{"train_examples": 48542, "channel_attention": "se", "grad_clip": 0.5, "final_lr_fraction": 0.01, "warmup_steps": 230}
Rows from block 3 of a small image classifier, named by matrix and row number. Each number is 128 + 24 x the weight over its row's rms, rounded and kept within 0 to 255. All counts start at 0.
Before each channel's rows are labels from the 100 images, of 14976, where the channel reaches its highest value: "peak at" is the part of the image that holds the peak; "strongest on" is what is common among them. Only what is clearly more common there than usual is listed. The data: microscope photos of single blood and bone marrow cells.
# conv: pointwise conv (model.blocks.3.conv.weight, 80x80x1x1), inputs 0-79

peak at: centre; middle right
strongest on: smear: peripheral blood; cell type: segmented neutrophil
conv.11 [ 89 129 137 128 115 133 128 121 138 174 100 123 132 145 138 162 147 118 162 123  77 128 173 139 106 175 101 106 122 168 154 209 113 123 116 179 105 141 129 149 137 115 129 109 130 117 155 126 136 137  95 119 118 169 111  99 137 105 152 119 128 106 125 134 171 123 120 137  98 130 108 133 125 151 131 150 109 189 138 108]

peak at: bottom centre; bottom left
strongest on: smear: peripheral blood; cell type: platelet
conv.46 [131 103 114 112 128 109 106 133 103 117 111  95  79 118 127 114 154 126  80 117 125 134 128 138 188 120 118 178 130 112 110 126 139  96 125 118 134 111 101 177 134 155 111 105 140 137 161 127 130 107 106 141 136 136 148 114 127 129 187 148 195 123 158 117 138  93 146 120 109 111  90 115 114 174 166 111 102 166 118 118]

peak at: centre
strongest on: smear: peripheral blood; cell type: segmented neutrophil
conv.61 [103 145 126 165 115 125 125 108 141 152 133 131 161 132 135 150 100 168 126 139 177 141 131 115  99 142 116 132  72 123 130  53 128 109 126 101 119 121 116 141 129 127 134 139 168 137 134 144 146 160 136 133 139 128 118 115 160 120 141 126 117 131 166 143 131 104 150 151 133 125 122 112  60 111 186 122 181 181 135 160]

peak at: centre; middle right
strongest on: smear: peripheral blood; cell type: lymphocyte
conv.57 [113 166 134 123 145 117 142 120 125 109 122 112 111 110 149 146 152 191 126 165 146 127 140 136 116 154 134 127 112 115  97 176 126  99 133 189 123 175 105 144 157 102 121  89 106 139 150 147 166 139 158  79 143 118 115 158 162 139 128 100 118 127 173 143 105 126 124 121 124 123 107 104 115 121 103 149 114 173  80 111]

peak at: centre; middle right
strongest on: smear: peripheral blood; cell type: lymphocyte
conv.52 [139 148 100 128 137 101 106 125 134 124 129 124 119 121 112 127 132 104 105 145 159 117  95 165  85 169  80 119 125 101 133 185 145  88 151 155 123 121 119 119 131 136 106 123 102 129 145 185 170 145 114 114 139  87 171 104 119 120 116 130 137 147 136 189 152 132  98 181 124 157 129 141 160 107 133 114  92 136 116 124]

peak at: bottom left; bottom centre
strongest on: smear: peripheral blood; cell type: platelet
conv.15 [146 157 156 123 132 150 173  86 108 163 123 139 111 109 133 106 137 122 112 153 129 127 104 147 113 135 138 196 124 138 124 100  72 135 162 114 121 116 132 145 106 132  85 104 106 121 149 112 154 101 118 114 131 136 123 151 125 119 123 130 125 125 158 116 105  90  82 146 125 127 138 122 118 223 100 116 115 147 104 104]

peak at: centre
strongest on: smear: peripheral blood; cell type: segmented neutrophil
conv.67 [120 102 143 148 148 115  93 125 102 136 117 122 106 109 124 103 136 124 122 113 130 138 155 102 142  77 140 132  90 166 131 134 108 136 168 146 119 145 126 104 115 101 113 174 176 128 142 126 151 132 107 103 117 205 121 118  95 115 123 151 111 163 112 110 115  75 159 122 125 110 137  93  73 130 105 158 107 136 154 103]