From a checkpoint of a small image classifier: activation mish, 48542 training examples.
Rows from block 2 of a small image classifier, named by matrix and row number. Each number is 50 + 12 x the weight over its row's rms, rounded and kept within 0 to 99. All counts start at 0. After the name is the row's rms in percent of the matrix's.
Before each channel's rows are labels from the 100 images, of 14976, where the channel reaches its highest value: "colour at peak" is the nearest of a few named colours to the mean colour under the peak. Only what is clearly more common there than usual is listed. The data: microscope photos of single blood and bone marrow cells. In brackets: how many of the 100.
# conv: pointwise conv (model.blocks.2.conv.weight, 80x80x1x1), inputs 0-79

colour at peak: pink (43)
conv.71 098:52 67 52 52 41 46 62 39 49 56 51 67 52 57 49 54 49 36 28 57 43 48 58 44 48 48 42 48 57 43 85 92 42 32 62 55 67 58 63 69 51 49 50 47 43 40 62 49 50 51 42 60 68 38 62 51 30 22 59 51 62 36 46 52 59 42 51 58 57 53 58 32 49 35 35 39 33 46 56 76

colour at peak: white (87)
conv.61 097:55 58 60 31 59 46 42 54 48 56 30 26 51 50 56 43 50 41 39 44 77 44 44 37 51 41 49 64 55 47 54 83 59 31 56 55 42 54 33 53 42 57 58 28 51 35 52 56 56 34 18 43 42 37 41 57 66 44 59 51 25 65 50 42 50 77 54 56 51 50 40 34 51 36 59 45 47 37 59 73

colour at peak: purple (68)
conv.58 101:49 48 46 41 59 39 35 66 45 76 62 33 47 72 31 88 41 44 34 62 56 65 54 63 30 55 61 75 58 76 62 44 44 57 44 51 41 62 39 61 65 62 47 57 34 40 52 51 37 36 36 59 54 53 34 48 46 44 45 42 41 46 34 57 46 51 44 56 57 52 53 38 43 54 46 42 51 81 38 52

colour at peak: white (92)
conv.66 088:42 46 49 58 72 53 42 36 62 42 45 57 40 40 45 64 51 57 38 47 67 76 54 60 67 41 29 47 51 51 58 60 69 57 73 44 47 43 63 38 48 44 61 36 42 63 48 50 34 51 48 30 47 67 39 43 56 40 39 43 42 56 60 50 47 89 65 14 56 67 44 52 60 40 41 46 44 44 63 34

colour at peak: black (65)
conv.36 097:35 52 40 34 51 33 59 59 60 51 63 41 50 43 58 79 62 52 24 66 44 43 61 59 20 68 66 52 59 39 58 52 63 49 45 39 31 53 50 56 58 61 47 47 36 46 67 56 57 62 61 32 55 54 40 35 35 46 64 60 49 41 38 52 81 49 54 47 54 28 63 66 65 36 45 57 57 40 63 41

colour at peak: blue (50)
conv.19 100:40 57 42 50 41 49 58 59 51 45 53 39 50 49 40 53 73 65 55 75 61 50 54 56 36 69 40 49 38 42 45 54 53 48 73 38 59 67 32 86 57 71 35 41 34 49 41 47 70 40 52 29 46 45 43 53 48 44 56 52 65 47 33 47 59 50 32 55 48 46 63 64 78 50 72 49 37 62 67 38

colour at peak: white (62)
conv.5 102:69 49 47 48 50 43 48 75 38 37 41 41 51 55 55 37 63 66 39 37 67 37 46 31 35 53 46 58 35 37 30 67 68 46 44 61 44 59 71 38 39 54 71 46 44 54 57 46 54 49 46 57 37 58 82 52 83 58 45 38 51 62 63 69 41 74 65 57 40 45 46 44 41 55 52 40 42 52 41 37

colour at peak: white (53)
conv.42 109:53 33 49 48 69 53 33 61 50 48 62 48 69 54 45 60 45 67 52 33 70 36 43 55 56 61 33 30 44 67 39 68 59 52 44 84 48 60 33 38 47 40 63 52 62 45 57 45 46 56 40 49 39 62 38 56 70 50 53 71 75 74 50 51 53 73 41 29 54 34 55 48 50 53 48 46 50 48 29 61

colour at peak: purple (59); blue (37)
conv.18 107:50 65 67 59 37 57 55 52 59 70 46 63 74 42 36 38 54 53 27 49 67 36 41 39 52 57 44 38 45 22 39 42 58 40 46 45 47 40 51 40 57 51 24 43 58 40 38 40 62 47 45 36 76 60 62 38 43 85 44 35 37 52 45 37 65 62 31 57 51 50 59 40 51 59 48 57 36 60 62 41

colour at peak: black (26)
conv.55 104:54 44 78 55 43 36 53 56 23 64 81 43 49 50 68 52 55 46 39 32 38 64 58 27 36 55 40 43 63 57 69 38 59 63 22 44 35 70 41 43 43 52 61 52 58 46 70 47 62 61 56 47 48 50 45 59 52 50 42 58 50 56 44 25 42 55 46 34 63 36 60 62 48 23 50 48 40 50 40 42

colour at peak: black (100)
conv.38 098:28 27 46 65 60 50 71 61 45 38 91 47 43 44 53 55 54 47 41 66 54 38 56 61 43 47 53 60 49 57 45 40 57 71 41 34 44 36 42 42 70 39 67 45 33 53 29 67 45 40 48 45 41 41 39 85 46 39 59 35 33 55 51 59 47 53 44 53 48 43 51 64 58 34 54 51 65 35 49 50

colour at peak: white (51)
conv.79 093:64 55 39 34 43 48 66 39 59 44 48 71 50 49 30 27 67 42 57 59 37 55 41 56 53 52 59 72 48 56 52 50 51 38 86 22 51 44 59 40 55 44 57 48 41 45 54 56 48 52 49 61 75 80 51 56 56 43 47 54 56 34 34 61 53 68 56 71 53 36 33 45 75 37 55 48 65 49 53 42

colour at peak: pink (58)
conv.33 096:80 57 62 67 37 37 52 60 50 39 54 31 19 35 51 49 46 57 41 52 69 51 43 41 64 60 56 54 39 50 50 30 28 75 60 48 50 50 42 43 43 50 45 49 40 47 56 40 32 45 50 47 56 49 39 45 40 51 33 72 43 25 60 47 60 65 41 67 58 53 66 37 36 50 77 37 32 52 42 49

colour at peak: white (83)
conv.62 103:32 58 46 27 70 67 27 57 52 48 56 38 61 39 49 50 44 46 43 61 49 49 62 56 42 52 50 39 46 34 53 78 59 61 37 26 46 47 27 32 41 35 41 36 30 34 44 57 42 60 55 45 46 46 62 50 64 41 46 31 33 67 71 54 64 67 58 60 38 44 22 44 42 51 44 43 45 63 51 55

colour at peak: white (67)
conv.54 105:48 37 51 38 52 70 36 57 61 29 71 35 57 50 54 31 53 44 42 47 41 44 42 68 41 65 29 46 52 33 28 53 50 46 58 33 57 58 59 33 50 40 25 47 60 47 50 52 50 49 43 66 23 49 68 57 64 56 46 50 52 39 35 41 67 80 39 53 45 43 49 73 53 64 53 32 35 63 54 59

colour at peak: pink (45)
conv.21 106:55 50 50 51 54 60 50 57 56 20 54 54 55 38 30 36 37 54 55 35 71 59 53 59 57 50 42 79 61 51 52 51 49 48 27 61 49 41 67 59 55 85 27 51 37 51 30 59 49 56 48 44 35 61 71 58 49 31 55 55 62 66 37 51 56 55 46 40 46 38 62 54 51 42 26 34 49 66 65 60

colour at peak: purple (67)
conv.53 110:62 40 63 43 54 30 42 42 56 48 42 46 38 56 37 77 51 43 29 49 56 55 47 49 56 66 56 49 57 56 48 41 48 71 55 65 42 34 43 56 58 70 61 30 39 38 50 43 55 57 77 65 36 48 54 62 32 29 47 64 67 58 56 56 32 51 75 55 48 50 78 41 66 53 38 35 45 60 54 70

colour at peak: white (79)
conv.73 094:33 61 43 50 53 56 53 99 33 49 43 44 51 42 53 53 49 43 44 45 41 48 46 43 40 34 70 59 55 45 49 71 63 46 39 50 49 54 58 59 46 18 55 41 44 64 50 35 46 44 58 47 33 34 53 46 83 44 57 59 41 42 72 63 41 63 50 75 41 38 45 56 48 57 49 60 49 52 42 40

colour at peak: pink (75)
conv.68 107:44 50 58 59 52 39 44 45 50 47 56 41 42 39 65 48 49 38 46 48 41 38 55 95 57 96 60 48 40 49 29 44 38 59 46 59 42 63 44 58 54 51 73 66 38 61 50 52 48 46 61 52 45 47 41 38 51 43 65 39 38 60 43 51 40 49 34 63 44 35 45 40 49 58 33 56 43 35 18 53

colour at peak: white (53)
conv.22 100:29 45 82 35 58 64 40 54 47 61 35 40 60 47 69 62 64 61 46 47 62 63 52 64 55 41 41 62 50 39 58 49 57 37 44 41 53 50 67 41 41 41 36 59 56 78 53 57 45 31 59 43 57 46 29 51 52 58 34 56 28 32 44 29 53 44 30 58 63 78 54 43 49 41 70 48 36 41 48 43

colour at peak: white (85)
conv.27 100:43 43 26 54 52 56 56 63 56 50 50 35 48 59 40 58 36 49 57 50 65 46 38 32 63 53 59 48 35 54 50 47 39 42 40 34 57 27 71 56 44 51 37 53 40 57 66 62 60 37 43 56 47 24 51 48 71 47 46 56 38 48 73 39 51 99 44 62 35 40 43 45 40 42 39 67 61 48 59 51

colour at peak: blue (56)
conv.75 085:45 61 49 66 48 34 58 45 46 44 27 48 42 54 40 57 40 57 70 67 46 48 67 38 27 40 56 65 34 62 50 56 67 46 37 50 45 40 59 54 76 35 45 36 40 46 55 65 57 45 48 48 64 59 39 71 43 54 41 47 52 56 40 67 71 48 62 76 32 35 56 44 61 31 54 33 68 35 33 63