A small image classifier, trained from scratch: arch mobilenet_v1.
Rows from block 2 of a small image classifier, named by matrix and row number. Each number is 128 + 32 x the weight over its row's rms, rounded and kept within 0 to 255. All counts start at 0.
After each channel's rows are labels from the 100 images, of 14976, where the channel reaches its highest value: "strongest on" is what is common among them. Only what is clearly more common there than usual is listed. The data: microscope photos of single blood and bone marrow cells. In brackets: how many of the 100, against the usual share in percent.
# conv: pointwise conv (model.blocks.2.conv.weight, 80x80x1x1), inputs 0-79

conv.69 [155 122  86  72 107 139 178 129 140  69 183 160 105  61  96 116 120 115 190  95 138 112  63  90 117 123  96 142  85 216 141 126 133 142 129 108 102 119 126  85 126 112 109  94  97 146 166 200 110 102  75 114 133 170 129 148 147 129 102 138  86 154 122  78 155  95 101 167 126  96 139 125  83  83 124  95 164 137 131 137]
strongest on: cell type: lymphocyte (36 vs 15.3)

conv.78 [105  89 111 172 156 133 135 156 117 160 185 136 161 101 147 103  94 127 104 122  90 156 131 117  77  83 169 137 143 131 165  98 131 125 119 108  79 124 107 164 150 172 122 118 165  86 173 138 146 148 161 135 152 169 106 174 103 133  87 106 115 127  83 145  98 118 113 135 103 104 144 155  73 124 255  64 138 113 110 138]
strongest on: cell type: segmented neutrophil (64 vs 20)

conv.44 [111  88 164 122  88 147  57 123 100 130  78 212  91 126 114 110 127 155 156 163  84 212 158 123 129 132 190 126 119  78 154 114 114 142 158 113 111 166 103 129 131  84 156 145  89 136 113 172 145 110 152 148  61 188  86 173 122 159 105 145 121  99 161 198 136 106 147 136 137 143 113 101  99 125 119 145 118 110 100  82]
strongest on: smear: peripheral blood (44 vs 16.2); cell type: segmented neutrophil (44 vs 20)

conv.7 [165 149  59  73 180 106 139 139 122 118  98  67 134 129 110 102 122 125 108 146 108  98 133  91 139  47 137 188 159 103 108 156  94 121  97 115 139  89 157 115 152 144  99  94  78 141 147 114 113 166 148 168 100 131 149 147 152 102 141 119 189  53 131 122 118 152  87 114 155 130 167 155  75  82 204 106 163 109 123  94]
strongest on: cell type: lymphocyte (34 vs 15.3)

conv.46 [180 105 131 105 150 102 135 114 133  97 196 109 124 139  30 142 137 117  94 173 113 154  82 102 149  95 106 167  56 124 103 146  86 111 134 110 139  81 156 148 130 147 164 137 111 153 168 160 105 182 118 150 135 165 132 161 149 153  85 116  60 112 173  89 166  98 142 117 198 129  91 123 131  71 138 113 160 134  96 134]
strongest on: smear: peripheral blood (98 vs 16.2); cell type: segmented neutrophil (75 vs 20)

conv.32 [ 63 127 146 125  88 118  93 123 140 130 155 149  87 108 136 148 146 156  97  66 117 156 130 117 129  85  83 117 173 127 129 118 163  98 118  70 170 103 180 112 139 152 101 138 114 163 202 137  83 131 115 157 124  93 163 212 145 103 140 124 115 116 127 205 207 107 125 121 169 146  93  76 121  85 103 171 126 142 153 105]
strongest on: cell type: lymphocyte (34 vs 15.3)

conv.10 [124  85 186 143 113  85 150  80 176 121 116 150 170  67 119 113 148 100 138 124 189  69 125 164 117 124 140 162 152 191 154 146 131 158 118 103 104 129 146 176 141 152 148 103  88 172 122 125 126  77 180 124 148 143  97 152 142  73 133 228 129 157 124 136 116 136 152 109 112 134 117  78 176 104 179 105 139 128  95 183]
strongest on: cell type: lymphocyte (34 vs 15.3)

conv.28 [ 91 124 115 116 142 129 105 125  94  94  90  76 118 163 150 132  82 105 197 103 138 111  71 164 105 164 129 101 118 139 148 127  89 149 106 144  92 153 137 132 175 117 113 114 103 129 138 195 159  49 108 138 171 124 150 175 113 131 103  70  88  80 117 179 173 137 131 156 128  94  79 170 150 119 156 187 162  69 168 116]
strongest on: cell type: segmented neutrophil (48 vs 20)

conv.65 [198 130 161 116 120  96  87 135 122 125 105 116 122 138 165 140 104 124 103 119 137  98 104 153 114 126 115 100 110 149 125 117 105 131  61 123 151 116 255 121 109  83 105 187  73 142  97 127 102 122 138 152 136 148 147 140 194 139 127 107 114 145  81 141  91 212 140 125  88 153 127 119  94 170 188 144  99 147  92 103]
strongest on: smear: peripheral blood (100 vs 16.2)

conv.50 [ 86 197 182 122  95 130 121 143  99 119 161  97 129 152 150 114 144 170  77 151 176 150 136 119  72 107 140  94 134 112  97 144 124 175 123 106  92 125 124 164  93 124 174 129  94  90 161 188 148 104  81 100  81 152  96 156 178  74  82 137 101 126 140 150  48  89 112 120 133 185 123 100 117 188 131 128 156 167 143 145]
strongest on: cell type: artefact (29 vs 9.8)

conv.26 [106 156 127 110 106 104  79 123 122 179 125 152 103  88  95 115 111  97 109  96 105 134 148 129 102 128 107  97 134 183 138 117  87  98 113  90 171 193 147 126 204 124 140 125  44 140  99 224 148  68 113 151 137 101 126 152 168 137 103 112 148 123 110 147 145 132 119 115 138 109 103 147 148 157 171 197 191 137 150 183]
strongest on: cell type: erythroblast (32 vs 14.3)

conv.67 [160 108  91 140 151 113 164 124 108 126 144 141 130 162  84 173 128 141 110 132 145 142 103 153 110 132 156 136 101 206 113 120 135 101 199 132 147 154 119  89  88  77 103  97 146 178  78 100 125 120 143  82 118 220 153  94 146 169 127 119  84 128 221 149  74 157  79 130 161 119 127 132 119  92 172 132 150  87 109 158]
strongest on: cell type: lymphocyte (34 vs 15.3)

conv.48 [143 126 141  81  95 146 145 216 137 155 145 190 101 120 123 138 163 120 142 185 152 114  98 111 122 127 124  92 147 206 211 125 177 101  83 104 143  89 138 116 112 136 162 172 166 109 156 103 157 184 141 136  97 113 170 107 148 181 139 150 155 125 160 117 119  83 159 120  97  96 117  83  96 112 145  93 177 156 124  85]
strongest on: smear: peripheral blood (100 vs 16.2); cell type: segmented neutrophil (94 vs 20)

conv.3 [ 99 115 104 151 130 100 133 117 139 152 131 121 104 149 117  99  67 139 161 124 119 110 130 118  97 184 115 113 127 149 146  97 175 142  87  99 109 182 103 128 180 102 123 135  68 191 100 144 138  55 123 110 103 131 128 172 145 118  86 170 116  73 158 132 140 117 147 105 119 115  95 146 205 137 120 221 208 139 114  74]
strongest on: cell type: erythroblast (35 vs 14.3)

conv.70 [125 181 101 143  86 114 120 109 126 110 157  79  96  59 144 118  84 146 131 130 102  84 119 105 114  62 108 149 147 127 179  90 103 130 153 159 134 151 154  65 158 194 118 108  75 163 144 123 170 105 113  86 148 159 144 165 119 132 129 169 112 131 141 157  63 121  56 134  74 148  92 178  68 130 120 160  99 132 141 106]
strongest on: cell type: lymphocyte (39 vs 15.3)

conv.37 [125  89 115 158 125  94  77 116 123 112 133 112 109 140 119 107  90 140 123 146 170 167 148 136 121 161 107 141 108 120 105  95 141 145 172 135  89 134 105 177 183 218 164 138 135  81 136 153 149 170 171 121 128  87 157  94 125 116 164 129  82 155 160 194 169 102 160 120 103  87  68 173 109 115 111 138 161  96  50 191]
strongest on: smear: peripheral blood (60 vs 16.2); cell type: segmented neutrophil (53 vs 20)

conv.76 [136 168 107 130 127 132 170 102 171 106 102 150 124 142  96  72 171 116 167 143 160 156 168 104 104 186 110 160 148 133 173 151 112 115 140 150 137 106 108  58 145  98 111 176 109 105 106 175  91 182 159 163 126 200 120 149 202 188 170 142 142 105 131 113 100  80 103 128 119 184 107  59 149 162 131 121 134 109 126  97]
strongest on: cell type: lymphocyte (39 vs 15.3)

conv.1 [104 159 117 189 101 210 150 122  97 118  95 138  85 151 143 126 104 164 147 110 118 158 168 191 133 175 167 116 112 120  91 106 103 191 190 104 106 135  84 130 143  88  91  98  76 127 173 120 132 158 131 119 127 152 109 192 158 131 148  85  98 133 147 124  90 136 113 161 129 156 169 160 146 220 134 179 125 130 130 117]
strongest on: smear: peripheral blood (77 vs 16.2); cell type: segmented neutrophil (63 vs 20)