{"train_examples": 48542, "grad_clip": 0.5, "steps": 4600}
Rows from block 6 of a small image classifier, named by matrix and row number. Each number is 500 + 40 x the weight over its row's rms, rounded and kept within 0 to 999. All counts start at 0. Numbers have three digits each.
After each channel's rows are labels from the 100 images, of 14976, where the channel reaches its highest value: "peak at" is the part of the image that holds the peak. Only what is clearly more common there than usual is listed. The data: microscope photos of single blood and bone marrow cells. In brackets: how many of the 100, against the usual share in percent.
# conv: pointwise conv (model.blocks.6.conv.weight, 160x160x1x1), inputs 54-107

conv.6:533508501482472470524480434474520489471470446560486519461514508465481527470546473544453540467606523528465433470474472454585547552510624491489507463510486513507469
peak at: middle right (56 vs 11.7)

conv.29:533540464450533451539469539473487472480452589470498490495550469546470537469480522555525506501463531489555461499495473495492469503429500515497467459498465473506456
peak at: bottom right (31 vs 9.8); top right (28 vs 9.8)

conv.89:481537526450549497483580428573508504558533505496531462541548457524523472532518456518438586464516514525549539458431511481607491550532459506474511490452422484443497
peak at: centre (98 vs 14.1)

conv.83:477533472495526502395542553564477452500440556521498501472455486492465543571561584488479495502544457528554510520524533514503511446459454498492543463482528547563486
peak at: middle right (76 vs 11.7)

conv.31:503525527500525487466463571480471553455548534467531502424430469523535505506494505543517634485516478442459487495459499545517521509506525484459552526461536449533497
peak at: centre (54 vs 14.1)

conv.96:529489494495490528506489477559397459495498541483522516525522497465529491490480426407449471465459525538494569511479557491496419525534511533549520464461506504530447
peak at: middle right (70 vs 11.7)

conv.28:489554520425479533462496489551471526554516480467514588506511475458503517514542543503552475478445483567445532457485474485533498554479490450476634495459464611502472
peak at: centre (96 vs 14.1)

conv.70:513479513471454463517498499538576526518466488495494456525427478555466473524477445518477490520630488482490512482521511495491538482495562477517453492527494513648528
peak at: middle right (39 vs 11.7)

conv.125:501470564497446501475501487630545520494534543501525571446497452530519479542516423448398451483462482504473411456492525500482495526458489557541509386491490467543524
peak at: middle right (80 vs 11.7)

conv.155:548499451532469418515541440499551429579493506495521534544530530548523534571501554487524493476528488532528525531546482527536555500525553502481433539455541466525459
peak at: centre (98 vs 14.1)

conv.21:488539496535491568473526447502548479529474508482551556505546468508470570445522475489484493424466488492475519461458535528456555582499494436597475479481534464525442
peak at: centre (98 vs 14.1)

conv.45:503533627519557555525489518535498514473491445514464550470507503493478429451552423457493549467503483476525524537479514523473478513479571557497499520493518450446511
peak at: centre (84 vs 14.1)

conv.11:504469461454422507495465574422487477564426447537515576470464484497433570544505466495563471506565536486453494513488470497454408524471496492487437533482467520479519
peak at: centre (98 vs 14.1)

conv.82:485517438479492564459488488541442566565542484445470490461481484463491493509515535529530497553538449473491484495468581498522544439511479489507502505567495511491513
peak at: centre (83 vs 14.1)

conv.43:487522538477460502490571582468465547510517508430543454515581498524459507541512531412495454492464426460463486479480511528543484500496499489529490528498520556558528
peak at: top right (31 vs 9.8)